config = dict(
    model='self-supervised image encoder',
    train_examples=77898,
    color_jitter=0.6,
    arch='inception',
    kernel_size=3,
    stem='deep',
    projector_hidden=1024,
    init='trunc_normal_002',
    optimizer='soap',
    beta1=0.95,
    one_sided=False,
    adamw_lr_other_params=0.00081,
    batch_size=128,
    lr_schedule='linear',
    final_lr_fraction=0.05,
)
Rows from block 4 of a small self-supervised image encoder, named by matrix and row number. Each number is 128 + 32 x the weight over its row's rms, rounded and kept within 0 to 255. All counts start at 0. Numbers have three digits each.
Before each channel's rows are labels from the 100 images, of 14976, where the channel reaches its highest value: "patch colour" is the nearest of a few named colours to the mean colour under the peak. Only what is clearly more common there than usual is listed. The data: photos of plants, animals and fungi (iNaturalist).
# r30: branch 2 reduce pointwise conv (model.blocks.4.r3.0.weight, 80x320x1x1), inputs 160-319

patch colour: black
r30.21:189145103102165121113069073165126138218051110096159098119087134170154148151107124098156105130180196130098173176135164138168161130145134143128081125126114133057177096165096151109110158131128121086138119091087119168116169138135119126151142113134089149086118137115112149114132124133133124143114116096133094148089143156108140123120128118137104183160156135122153110118121157137136069088125088145135065100161097111093075171121097137153061086108090107118089089110099092101079156113097113

patch colour: black
r30.46:164022095128091175126131088187143091108115148147117119091169138098169165105108128150153121114135184119105103139080220119130089182038118159130144156152111146137167171127108142143088163135127150162105145133133186149185102081116157111142087121134121114115115116105100142132101158106124145114095138167042094130149142148125149080177099129100136147113162102129127082171140157144104151101113099130126138112132104124106156077119130085095104127178145160137153077120156137121122065106083136

patch colour: black
r30.62:167108139149111072130143126101102124164111211133094117119116092127104117086136076115127122135156121197116109117147109140162107107121114159152151181101150167120133172179094105121177111147136117145156113159119103113147146130133163139150104110155114190132143163124139097131152139144113153096096160146137119175189141171140103127167126115131091165147179163097090140129195140141142140171174128069092148085132063124126145169189065112167155107125124140131128139169189187148114120111158088

patch colour: brown
r30.59:166078099142105139094121118024122085175113088097134179118107103126098171120082152082088109154136145194118077098202169086122117112169126135108174104102121143115138140125127103072107193176124079074077133172187139156175112098155091118151102157114142149127096182155165101114115134101129147132123118176090148141146132142166068152131117105154056142102132115133076116105177118102101101149174126107146102148087114139080080137131093095121107069159108125135115161132133144148145120103148122

patch colour: white
r30.51:153165157085110135109146133100160140154095122172092138077179143060113134121165090159145152078093159119134206133106145082135125182058120130075111139140071118066144032152134088077112077103060111164162130110099131169118126068141085084093134134108149155117152125162106152143103104149149064140092185150126153145112093126144138080150122150150146182146115167147105103106164109101124118133181143111110120165144138088138158126088160115114103152119116146132124120129143095137146147156099131

patch colour: grey
r30.16:133162104107164141092101054146158140160122110115171129085111136131140101094150085132113097064125091035122178149130150112114120174057150113134142107148153130098112135136158124137105109076143053148129140140118138140173134142069083153140150151156113165076023071090116148126082096129180128120112117127104214140093111094102109114115150167143153109134079126148106094145151116140128179120132183128094151117077134137145080075085116087115124121140189110096070176127127097133126127087145114

patch colour: black
r30.27:095115158130151112158134059084155117131115139070148143125156135125085112089126159129161137110155166134164149177179047101167158116163143119179112177131103133150156090141123136149075137105084138121174145114115091116127143142120118134132109153087123137141144130091160161121101120134179152112088108158111140089123096165152112121117105167148077091142110101085093129159114095137186154113170161202124139119082130121153132109144112084158122119185162103113116054138178124105111170136128111

patch colour: white
r30.30:084157129143105095074144138139107123151158142102108160060101183093120148129159083080056114159063090120041085112176143119150180152181107139117143165170131104116113136143124178093111093130127123174152093160189105126116133097122136131164131112154091152099165114183088153135155157144176146124090162157158126114147124176159095108104109091130104118143144102115106123138067166085095130163175125238121174108109153145127148132139120100139140126153195150137139089168113175116098156105117113

patch colour: white
r30.68:140117167150090147086102102120095152181119115168106090167092113209162070132094190114099103175122155141132131106133117198152111178136157168113130154142154107100134155081129110151055118140212111128065143092083164102128124116144156117085134129140155125116137129125150111109105108119171125128083068147129136098098180110065122159117104111134158102150140095089145039169139168143123131135171131112160163096086113110141165131098094121090142125130196150179158129156156111127142141060154085

patch colour: brown; black
r30.28:143175097103070119061114160125109177158082166105128143104199157173196166119163149197077067113134130175106121130188137122192188147148155147130141105126138114097131145119113145096143129098114129115109122147093183090096106122172135146110128126111103150101133155154138101143113166123119146171115132164144118117059105165155150162100138091094101144093151128133121183144167127128112143116126117129125121132117113096135186099081105189092132184146162136164177134128141129134176163160152170

patch colour: pink
r30.65:106124127133000126172149137115085140177085167148129138132090096077149110146168144151157107137098103138075153110143132141140116171122136150110164168109138111161077091135121104068079145099145123144112148139120126163067077074098131096080108102162129136162173109071063147092128126126085137139164104103103122133115186122167080209151092126185175153113132162075117172103117139129089120107179107212142084111094136130101113173053164162104124075113120126153124097080106148101147106159111120

patch colour: brown; black
r30.20:118107104155136146172095120088074105162147096130093144057124124132123149165125091121163148070101180099170138157139143114167121144069134159098065147120123136129150101139119124081102173147172078187112138132126109180103163090113153121097122100137111102106077128155111119076082144093192141154151105077118151109173147143134148101118102093148082101129126131139138117079158096132157104134186104036076139107128160119124081111122101140132145086102126130156056105167171045130099166129143103

patch colour: white
r30.25:151105115119186132102094155109150090073152167170102153132113175123192141098138160162144108147103149183092134103151132095103197102155159123087093113120094064102070173160140172084144194155122183083147185146112140113131126096125242154146113143158123112143145192117083137159118136172090085169153103108197103138115157124158105107105121092104159110143103153076093176148099104113048147085149113101137119139110088125106134107102114116175149138136128106171171123145072085130136155100166091

patch colour: white
r30.67:142150126125182108123102217111100112167148144121166130085087157091177104054145151097116179103149090169168120159103145110132139107184153184123171148069166120137120134129156116155175110174121152147093126140092089141140163158128095082156119117094142141151128153156133125084150104182152122123114157155160081079079112108148142114120179135119127143134092206133150176111177093130156141111206115169129107126139161183138145165128126114100119191160140162118093164199076107146159145101121083

patch colour: black
r30.75:112169143139204156168160106153170103149081095127151146152107093114094137152149126140079117188164055171136130193109139131077151120119132175085154148108129119139131100119121120124127138064088109140134087159146087223107120137096147086172137111152169133154118080127103130128127121132081125195057105164128154107124080129200156122094145163133114109187048100123156135113156137153100112124178170148099100133135153157119083122091150075106133094120138083166128170141121129121142100168116087

patch colour: black
r30.26:124073175171100120103149097134118169136134166132142142143124071162120179143177136118073122137143123109139138170100174104176132159124118136128095116148148134155113128130128174186114142136109123093140178133110095063168117149180184152130154115175125113125133086089146153119145119133162138083171141136131132174136167121066153084115135140155095134104172090216134101091169128106117121124190116189129193131105225121132099188131142177161156166142117144114126147112094161100097135154101135

patch colour: white
r30.57:148080076131133112149136099068148133089096069145218169105110137099155111176078098118103137152165148145156081162136122104111082109120151104094157056145218112096123060130126171087140141095149158116113089152093146114180107168154112090146119164112105111099099135096144154171115162101113171145142115146027195155142150118141127145132112128136155111104116097137146129111161124110098123115175172092152085126163118121154083133116118101075100131163168094120141109124139138101165119082131125

patch colour: black
r30.39:108205145087171095107138136128075159071083075121162132105077100151121064084161156128107109161144132150169128118141128133165079116090116116115156160093148095114128090105142170139073111115104102092124139087118178120082143121075098135200105167158108131106080107098146140110139124091151116091089118122091166110103110060144059108080120089117071123127127131085124118136096090140129130105150129198148109149100113124111167154127148178114131205082166118146128087121101107112160076163107111

patch colour: white
r30.3:137188162137182147123100170133123176166089155112060161121135159165134130063130076138133144106102100132144163116208176105114086117153110100106105114126163114066137107108167105116207111150133129120068138145184114111149090144124134133169136176180161173055141155132182185092160154104173114159130153125090183177105087131150112136143089140131148137086128107208139110127107103095115133118109120086169186140091077102070103097109133114136142080046145109107076140119070134183071189098102153

patch colour: brown; black
r30.29:129109117152199159101104109106074094124118120113144127112168144048115151044170128165103042132119098133056135157118086122176133094153119126157102155155193083123156108158200119118098152118098093110140159142128118142145158051114136135125136112175069179150162126112107142110073152158152149111127147110192157118190117108147143161116152101099077158120114125094157113158143122152101148119129102155147151167138129128084131129135113175085130157129044145168114159079158147116146160117142149

patch colour: black
r30.60:172138072115112089171065139109110146162102168092102097110140187161114117105171134153117113082151165064117142128135165098116109185144102124121132105142064107121108103094173130105125134106163125126087125128089208117126116126180132108140120099153169194108133109096134161088092120158107112139131138183144160122118151136091092118158150118133105145125130157125112106102101123088114129196132063125080108161121129173095168168147099051117129084092113131120089139134120107128112115103097134

patch colour: black
r30.38:155159129140161160150132088145113105141140104161104117130093078162149139110143122110160184104177119141156120155123110120109126191101173143131123126124089139149082173113147172107092095111119196128089097117139160158126126177181147151088162100091153130117104124105104083067116138072125148152187143130120095155101139113101148136084142130152128088083128101149088134129138097124109139158129093118135141151110164111107138193116114161190112181126127177148121180104143076086209131106102081

patch colour: brown; black
r30.45:105058061062151138167150120163126176106143095156125119090154109092159138070109123121115174126081050140125134133123106079115180100072109117164146147151106195104113110158176116114129145171126191099165132139152134134152087108099137079125159124142089100159142166102160156138076116132099185102152171180090163103139160121106053090148121123215104074141201111121170125130169120165164157156159112230155115155151107160113133135062128122074175125099134149155117159081145146077147140149128157

patch colour: black
r30.19:107104129152095127097145188169121084136112178097080118184105085133122137196133139148126152162117174148212187146114093136087091183145109087111094113156145182124118138156095075126128159153118117115157127118161156085152108126134117116124125141125103118140118147092074124094096134105143143171138124143107150139185127129131183153092092100076161155091137095116219118159183133094085095173168109041121140104123146145126182154156100156162120150159059138164131108097102111126168139109131150

patch colour: black
r30.44:121121094073103083108078213085138163086117161053118164128068126106148102076166101135110118133076125148132104107134129112125132123154161181121077069081136092109122148180161150111121092129106119123108164074148132103105096094169101079153136145106125140121138107151121149079099111156119134102106141121141122149123119110176130141122132098118110107114133134111146092101138123094131085132204129158142128116106182116118119082082125145095117138060121152060105129094103168088205067143096172

patch colour: black
r30.32:103089155110090079120068162101130110130172162133134194143134106116113156205122159151110068135108132127135154189168196127153092097151155150120152153136121112167188172092143096172142123113102122096131082154132160098073144118124129083068171163168116100082110122161126153146126085184160114131149134142102099130108107121149119139080138128107117092078107134087101097110139095076114102067129129156104142115176114120092151101121161126156106098104141094105128176169162127143186159091117121

patch colour: white
r30.49:152109098109148132132105149119169128106115134121128107101120176137092153138144100123109173098114139114155086174144132131131064141063142102108177020090115117163139130216112131076113126058110140092103162168106131092131146128122193097107102184134117044171089140110137133127105142143078161197159073117088109113142190140146094095123171128193126164110220115069177183143140121116094109119124125102168130139141053192084134129076108088121086107205128105185136124122161152097113088154184097

patch colour: black
r30.73:153147172117145155159124140116193072103107151147136149192110131118155112165153113114098195167146143127093127160202111150163155150113136127145120086110174089087145165148200144151177152118097163143123111098136158166077118144110154120137101198096111116106154116134176166118095115127113083127095116144148150152138127117111168132185083155191175120111140153122105117148070104138156093119141125184088107104115120116153123147161138108112145152094138187104147140095156137129116116151100107

patch colour: white
r30.35:093166141139131115095122084155155145112100092122129129113107152104119119145131102109106157073129143110091096099146121170079186106176160139159125199136115122135114076116188095147118117162074134137174090069191154110085126175147149141194073102128176169185142147130175116090129083099152203130108129170186091139154173148170122109122146100122084173192123105113108183131078100153125100148109100213119130095124148100093182154116196110165143156138163088142132119099083184158109099166137169

patch colour: black
r30.53:130112127126126111107140077123134149060111094060100146126159129074107142065096095201130128144165140124080105121118133085138148117144109155116096133103102146093150119122128081131157118149130112160158132110061079205120109087107103127127152189188075169136127110101124137194102092096108142165100130113092166121177073110095115139122143125129138094135072100140144127105123124156110122084148155053117113103117142153123199152086109101075052177134149091098128107146162136140141168080163167

patch colour: black
r30.71:098120169164137148160138114107162122194099146121107184047096104088153196133094128119151174146205094149094124109153180096089105153087119124120110099091175115153119135171114119091115104104166113171145141128095139145103188117152078136179163119125160093130099102093116150113122107143134118081200119134143129161105140134102117153148174119139117127127110155112160110105112100122124141086159126098143174118096130111126117136147079097171172142167106114166130127181100145160117125132183101

patch colour: black
r30.56:158080134124174115158117155104134117144084191112142128134131167096169115172105172177083132122120137059096140206121083092165181158139106147154151098114093171131111087104103154093096089131158149097085091220086200154144163127221131149161160182095113185110134095091090099150093099109155111125095120124104153102126139095145154093144154120099104173107094116115158140111136098124137099072178088085103103170168167094132046157140144175089098085079111142102087119141133081165135090119109121

patch colour: brown; black
r30.13:123083171097131115070125127089162101165086144126145107034120153097109165141161133107078128110109148121136097145133157142148122157122135135159135109074136104142125107096136146109110132136191154141142095111115155136142119079158112121088111147190090164147113130120119164145150160092140108132103100106124123140116137120097182171101123188129182108150125107136121107053147145106068116043184144146152077180107098146109074082107028127145120217144083172069043098146114126143155087167140090