From a checkpoint of a small self-supervised image encoder.
Training: soap at rate 0.002, 3600 steps, batches of 128.
Rows from block 4 of a small self-supervised image encoder, named by matrix and row number. Each number is 128 + 32 x the weight over its row's rms, rounded and kept within 0 to 255. All counts start at 0.
Before each channel's rows are labels from the 100 images, of 14976, where the channel reaches its highest value: "strongest on" is what is common among them. Only what is clearly more common there than usual is listed. The data: photos of plants, animals and fungi (iNaturalist).
# r30: branch 2 reduce pointwise conv (model.blocks.4.r3.0.weight, 80x320x1x1), inputs 160-319

strongest on: class Aves
r30.34 [ 96 143 152 129 111 139 124 163 118  90  96 107  97  84 134  93 111 103  97 197 118 130 101  43  55 182  89 113 174 119 165 165 100 141 151 181 141 158 166  58 176 105 127 110 143 102 122  90 120 132 148 102 129 133  94 129 124 162 129 118 154  91 147 135 121 138 106 105 184 110 170 143 125 116 159  89  98 157 120  86 145 222 172 110 171 147 174 109 160 141 157  88  98 114 152 104  71 168 166  72 151 132 167 141 100 181 136 141 128 129 134 100 151  96  88  99 104 109  84 100 125 153 168 136  79 117 186 170 103 149 106 119 137 143  75 155 104 113  97 128 133 124 149 141 168  65 113  89  99  82 140 102 139 113  66 161 148 140 120 143]

strongest on: class Aves
r30.1 [ 87 115  92 128 106 151  79 101 158 146  63 101  93 171 174 105 147  79 146 129 130 138 154 150 180 131 151 153  88 104 204 135 101 148  66  85 148 153 114 116  89 156 152 101 141 142 128 107  98 132 132 137 176  95 179 112 127 161 126 119 121 168 155 129 155 110 139 125 101 205 110  92  90 113 122 179 118 152 125 144 131 133 153  99 130  75  82  99 118 167 118 125 140 145 127 168  95 137 155 158 159 119 133  63  94 116 167 204 101 135 140  59 110 129 193 146 101 156 178 121 108 102  87 116  63 119 127 163  88  81  91 131 152 111 167 142 115 120 154  90 110 118 115 153 132 104 151 159 147 147 139 165 139  61 159 113 184  99 149 111]

strongest on: class Aves
r30.37 [105 122 137 139  37 166 146  98 146 108 156 117 107 140 122 128 130 162 100 130 122 178 163 141 100 115 140 114  84 146 159  75 111  70 118  93 167 147 122 108  99 172  71 123 152 148 166 153 122 102 109 140 185 157 195 136  76 150 168  89 146 152 137  59 108 144 150 119 108 129  60 130 191 144 105 170 116 126 150 106  95 109 137 116 102 112  76  73 108 136 126  47 146 174 190 137  91 128 193 220 102 114  98  87 154 162 103 187 144 157 118 169 131 109 175  83 162  93  87 174 101 108 105 117 150  95  86 165 151  83 132 145 176 132 107 115 135 113 129 148 145 110  84 148 124 123 121 123 144 108 129 116 173 137 101 130 157 143 158 116]

strongest on: class Aves
r30.77 [144  94 175 126 177 115 184 114 125  81 137  95  90 119 133  86 107 157 179 178 156  81 148 167 147 144 138 179  78 155 114 134 137 191 198 153 146 124  91 148 121 110 175 104 164  70 173 116 124 145 114 127  97  74 105 115 108 115 117 128 132  82 138  85 174 110 157 136 147 181  85 137 119 164 105 141  85  80 126 151  88 131 114 119  79 112  88  79 133 128 120 115 107  61 128 123 157 122  85 130 110 169 104 133 151 113 122 187 136 124 113 140 107 116 102 116 105 105 122 146 107 119 123  94 122  77  74  63  97 138  74 137 136 101 126 136 117 104 153 150 138 121  78  80 148 154 101 110 117 154  79 104 135  88 132 125 118 117 117 133]

strongest on: class Aves
r30.58 [141 117 168 135 203 127 176 129 124 101 127 182 130 152  97  94 133  83 153 125 127 116 139 122 156 125 169 119 106 153 166  69 104 178 126 151 145  83 185  55 202  97  98 112 101 103  58 119 147 148 127 148 134 179 101 114 182  80 188 113 124 126 127 137 101 160 115 123  97 142 123  77  65  72 150  83 149 193 143 141  93 149 104 112  91 143 127 169  95 110 104 160  78 211 127 159 124  81 130  99  93  82 113  84 167 100 124  55 115 106 132 142  89 122 139  59 110 141 105 120 132 136 125 157 135  82 131 144 133 117  84  95  89 111 133  95 138 167  61 104 142 141 148 135 129  58  93 164 116  98  71 117 119 128 150  74 141 133 109 124]

strongest on: class Aves; order Passeriformes
r30.63 [161 103  92 144  77 115 134 117 153 144 125 141 133 130  84 166 110 174  46 125 107 166 110  86  77 139 214 150  80 134 149 120 145 152 180 102 108 169 128 160 124 156 152 101 124 138 104  68 115  86 108 155 112 126 118 125 172 112 110  73  73 114 111 121 143 115 122 158 139 144 133 143 144 133 138 154 135  94 150 137 106 128  67 130 106 124 135 162 179 137 104 134 105  97 139 175  81 169  86 148 143 158 119  94 137 135 106  90  86 158 138  93 106 112 134 167 175 149  78 130 155  99 121 139 110 161 212  80 104 118 141  85  92 120 130 113 126 127 171 110 149  85 136 132 117 139 119  70 145 184 123  93 174 133 128 101 163  60 104 174]

strongest on: class Aves
r30.18 [129  91 122 146  92 143  68 141 154 180 144 102 127 164 110 132 163 144 128 141  97 147 162 131 169 132 119 128 128 133 196 108 178 172 118 176 148 107 130 149 100  88 165 154 149 104 123 115 133 123 118  86 138  64 130  85 182 161 114 161  96 136 158 110 157 122 159 110 133 127 160 132 118  95 108 160 134 136  63 139 145 124  96  96 127 187  56  84  98 151 125 163 142 112 114 143 152 112 125  90  84 136  88 109 129 127  96 187  95 126 123 147 138 106 128 147  87 125 110 150 148 174 113  80 141 140  66 178 128 163 150 151 133 118 120 124 184 162 157 154 134  83 139 116 154 108 123  62 115 114 109 135 108 158  84 104 128 100  75 128]

strongest on: phylum Chordata; class Aves
r30.42 [ 94  85 177 150 127 134 139 170 165 154 126 189 117 175  96 125 107  95 102 134 192  89 149 128 183 150 102 162 127 155  92 129 101  79  51 120 125  89 199 147 156 115  93 171 127  67 101  96 124 124 143  81 135 101 124 103 160 151 102 137 147  99 117 134 119  99 229 145  74 131  94 106 138  85 164 128 157 136 165 135  82 105 156 115 129 183 106 115 140 125 120 121 143 168 115 202 106 104 168 129  94 152  88 128 135 125 155 113 130 155 135 124 189 125 125 121 169 141 146 112 153 151  99  91  86 103 132 136  85 146 131 118 127 104 114 128 100  74 138 165 135  96 181 111 126  68 135 114  87 127  94 148 147  90  94 105 130 137 112 131]

strongest on: class Aves; order Accipitriformes
r30.66 [166 120 194  97 219  79 144 170 142 186 103 109 176 121 163 151 144 141  68  86 159 144  88 101 136  95 138 120 105 150 136 135  98 127 135 196 156  89 255 118 132 111 155 125 114 100 159 119 116 115 144 151 156 143 134  92  93 121 151 121 128 100 100 118 108 192 137 135  96 169 158 127  84 127  79 125 106 173 134 131 111 156 149  82 112 116 129 164 108 141 164 124 142  97 105 169 124 135 119 170 170 133 127 131 159 173  95 128 110 150 111 129 127 145 136 120 106 106 170 125  62 101 124 102 113 124 106 148  61 129 109 145 141 128 171 161  55  51  95 179  93 134 154 111 142 116 170 130 113 107 152 149 134 115 135 164 166 119 126 146]

strongest on: class Aves
r30.2 [138 202 117 140 136  75  54 131 145 137  94 131 138 121 152 147 109 135 133  97  85 116 206 114 155 168 128 180 109 133  77  87 156 143 177 105  91 159 198 131 124  87 118 165 142  79 131 176 109 158 118 180  99 134 134 116 155 110 135 188 145 146  96 149 136 146 118  99 115 130  90 154 104 153 152  87  97 155  85 183 173  47 134  99  99 196 211 130 133 148  79 164 116 162 109 146 120 124 166 160 148 130 139 123 113 139 133 155 166 138 134  73 116  77  91 101  71 152  61 119 130 139 126 167 135 122 155 206 148 124  88 116 142 151  55 126 119 108  75 115  86 102 127 132 137  30  91 129  58 182  97 112  98 140  93 156  82 139 101 134]

strongest on: class Aves; phylum Chordata
r30.72 [200 103 136 149 123 119  78 121 127 128 165 104 111 165 179 100 180 173 190  97 115 114 138 123 112 113 160 147 100 115 156 124 183 157 148 159 119 173 134 117  41 108  79 127 121 140  78 141 107  92  77 169 171 112 134 112 134 182  99 156 115 160  88 103 154 166  97 175 205  99 157 135 110  70 184 100 128 183 103  78 127 202 149 115 171  97 181 122 109 144  88 114 147  81  93  51 104 115 101  94 119 138 115 149  87 156 151  95 143 134  73  80 139 175  82 140 132 191 133  97 135 105  92 125  90 168 155 124 139 140  99  61  81 101 136 138 125 148 146 148 142 100 123 118 120 138 160  55  82  97  87 114 107 120  86  82  82 123 151  95]

strongest on: class Aves; order Passeriformes
r30.69 [ 91 112 121  76 188 117 105 137  83 142  92 124 169 190 112 156 168  72 112 121 157 166 140 144  69 146 142 100 165 112 112 118 140 164 110 151 135 182 125 171 116 148 173  91  91 156 152 109 139 109 147 102 133 162  85 226 159 118  87 148 201 109 146 148 155 125 160 120 130 132 132  93 118 132 126 114 154  99 104 108 114 147 151 112 151 168 145 130  89 115 145 151 136  64 152 130 159 139 138 142 112 118  82 118 180 154 115 172 145 117  99 102 181 114 126 139 142 135 132  96 111  72 149  97 120  78 139 139 116 140 150 130  98 118 131 109  70 173  75 131 132  78 111 126 125 120  98 129 136 120 117 122 148  71 125 102 148  98 124 122]

strongest on: class Aves; order Passeriformes
r30.11 [157 155 133 119 210 158  94 200 102 153 159 108 130  86  70 132 152 191 150 141 101 170 123 134 112 140 121 137  75  51 120 155 100 141 156 158 126  86 155 121 133 119 150 147 141 145 122 208 144  54 183 110 120 118 113 116 105 128 151  77 158 128  85 132 106 101 130 131 178 136 141 154 106  88 127 222 131 167 155 139  95 170 125 116 102 138 130 108 113  74 126 117 104 112 158 140 112 171 172 171 119  99 122 172 113 128 125 132  56  64 145 136  92 140 137 181 153 146  94  93 143 129  97 140 176 123 165 135 107 136 125 181  87 145 145 169  94 140 145 116 111 139 106  97 171 134 145 117 142 169 145  81 123 108 119 145 180  97 101 145]

strongest on: class Aves
r30.54 [139 100  68 163 125  87 160 104 112 139 172 116 118 154 114  96 132 139 105 128 151  73 172 135 116  89 155 120 119 104 125 120 130 174 138  87 137 106  89 145 121  96 192 137  51 109 138 130  97  82 107 102 113 125 123 159 122 103  95 136 108 142 142 155  91  70 109 164  83 145  65 155 123  89 144 185  56 162  88  99 153 125 124 142 144 118 166 154 210  92 161 181 117  92 146 156 165  95 152 173 126  99  84  81 130  91 146 142 140 114 130 112 147  84  90 162 122 121 126 155 121 140 114 115 131 139 114 169 117 112 135 149 157 110 144 120 107 125  99  93  99  68  84 101 151 185 163 120 135 147  62 107 142 108 117 185  93 140 137 147]

strongest on: class Aves; phylum Chordata
r30.15 [132 157 197 203 149 105 144 181 139 103 143  99  98 114  77 119 164 155 126 172 177  70 166 185 135 108 145 141  96 116 162 106 154 145  94  85 145 108 185  92 109  86 178 115 100 126  96 135 170 133 165 121 111 118  90 124 118 124 189 155 164  89 140 159 113 177 139  75 142 170 159 102 149  85 143 132 147 147 179 186 106 141 134  78 115 156 114 151 133  65  95 109  99 152 108 125 125 145 161 149  76 156  91 105 120 125  98 136 207 222 177  97 126 121 132  80 107 124  79 159 138 150 148 131 141 130  73 102  91 123  81 110 126  91  61 114 136  63  72 140  92  98 124 120 170  75 133  98 112 112 157 143  87 140 126 118  89 108 120  76]

strongest on: phylum Chordata; class Aves; order Passeriformes
r30.48 [132  85 140 142  99 168  84 205  74  51 139 121 124 161 141 140 184 130 156 155 117 154 143 111 102 128 169 153 133 151 196  97  88 148 106  73 144 115 144 131  83 100 114  72  94  90 161 130 138  78 163 113  99 105 133 123 126 135 103 152 123 141 122 173 130  92 118  70 135 147  75  91 168 107 111 142 176 122 123 130 135  84 119  89 128 109 142 150 158 130 147 118 111  86  78 168 115 172 142 143 129 103 155 140 166 107 120 121 122 120 151 146  83  66 142 110 156 109 117 127 130 150 139 146  95 107 104 211  76 177 152 125  79 143 105 138 138  88 122 119 107 128 136 170 103 134  90 135  87 138  99 124 148 162 163 117 131 124 111  39]

strongest on: class Aves; phylum Chordata
r30.41 [127 115 115 128 195 145  94 108  86 145 110  95 149 121 183 111 142 117  91 105 131 165 110 129 155 112 121 103 118 156  92 125 149 120 102 139 111 127 138 121 112  61 176  84  88 133  85  99  93 181 129 153 188 147 108 120 154 128  89  95 205 138 164 128 158 122  40  98  92 132 142 176  97 136 175  84 138 112 111 187  95 104 117 192  86 121  77 137 160 113 152  87 129  54 162 128 153 124 174  70 154 153 121 100 164 142 146  57 107 116 137 111 115 124  76 178 135 124 178 115  94 155 135 134  89  86  74 132 108 117 165  99 145 109 118 146 102 120 139 118 172 149 107 133  79 110 134  98 106 165 123  91 145 153 133 146 141 135 109 134]

strongest on: order Passeriformes
r30.36 [ 95 116 135 168 117 189 167  60 130 120 126 130 144 113 143 151 136 127 209 164  86 138 134 138 149 152 138 125 102 138 142  76 130 120 124 103 157 174 102 150 134 130  90 146 107 123 162 147 125 102 156 144 134 157 192  75  59 138 126  75 104  67  88 118 102 109 130 130 128 115 131  90 141 134 120 118 123 129 151 153  93  84 185 119 165 139 158 121 145 121 146 144 118 122 176 172  97 154 155 111 122 147 136  93 116 138 170 101  93 159 122  90 109 134  98 163  87  85 151 139 112 165 108  78  96 103 165 126  93  71  90 103 131 138  61 108 145  81 154  96  91  76  81 123 144 119  84 107 156 160 108  89 130  99 115  93 169  95 103 129]

strongest on: class Aves; phylum Chordata; order Accipitriformes; family: Accipitridae
r30.31 [115  63 125 148  95 168 132 104 118 111 191 158 132 145 123 130 149  98 199 127  82 135 120  95 163  84 196 123 174 138 141 125 100 117 169 106 100 125 168  74 152 108 136 148 180 145 113 119 117 124 130 134 134  94  87 148 159 162 101 127 229 154 117 121 125  71 149  90 161 137 148 105 155 117 105 119  99 156 135 143 141 123 169 156 141 107 147 123 166 134 110 129 137 134 141 136 117 172 118  92  98 120 132 168 103 154 159 201  94  98  79 160  95 172 137 200 160 151 175 171 179 114 103  83 116 121  52 157 122 141 166 143 158 143 101 127 123 136 199 159 137 105 165  84  97 128 141 111  93  75 128 131 136 144 187  80 110 125 188 115]

strongest on: class Aves
r30.50 [152 163 164 211  82 132  77 104 155 132 119 123 115 162 135 150  74  90 134 168 132  79 174 158 123 130 151 114  93 152 114  79 209 156 134 121 109  34 103 156 157 156 121 109 128 120 143  92 159 111 127 109 140 107 190 140 158 115 168 101 188 102 168 193 116 149 148 118 136 173  70  92  71 152 155 122 176 158 135 156 139 157 212  73 130 185 151 140 117 149  92  78  92 132 112 141  94 160 145 177 164 136 131 134 127 123  98 108  67 158 139 144 176 156 167 126 100 126 120 172 204 131  80  73 144 143 125 168 111  82 139 148 120 105 139 112  95 140  71 141 147 141 136 123 132 139 119 120 168 158 139 142 109  84 170 120 182 140 118 189]

strongest on: order Passeriformes
r30.5 [179 100 105 158 146 164  84 121 130  72  94  95 108 133  89 198 128 136 111 138 125 120 172 173  90 142 164 119 135 113 141  87 130 184  26 173 126  66  61 187 139 163  91 163 133 117 139 109 171 158 145 130 147 155 110 155 209 104 175 147 184  87 164 129 153 161 101 167 117 184  99 151 121 127 160  81 147 169 123 150 118 145 104 120 143 183 118 118 119 165 111 142 146 145 134 154 129 134 157 129 116  86 111  93 123 114 114  94 119 137 109 131 142 195 150 122  58 113  94 102 148 146 160 117 179 138 144 108 101 125 136 123 133 188 119 119 143 122 183  97 132 106 126 160 159 135 157 158 101 132 125 135 194 144 171 171 115 133  44 122]

strongest on: class Aves; order Passeriformes
r30.64 [110  85 100 180 152 137 133 112 101 154 150 191 120 129 124 164 113 106 150 110 176 150  90 120  94  98 137 106 110  68 128  87  89 144 144 116 131 125 173 149 129 117 129 141  91 118 119 123 103 110 138  75 112 108 126 115 134 144  77  81 110 120  81 189 114 141 147 134 158 135 118 150 192  77 141 116 119 115 114 116 103 125 132  97 192 128 145  99 114 146 139 130  94 130 155 182 127 142 148  88 160 108 133 133 100 143 123 112 114 111 134 126 120 103 148 128  96 149  99  72 154 162  71 102 118 132  92 139 129 147 147 136 170 131 101  99 132 133 130 156  97 152 161  76 134 110 146 123 106 110 146 141 108 152 121 173 109 113 115 163]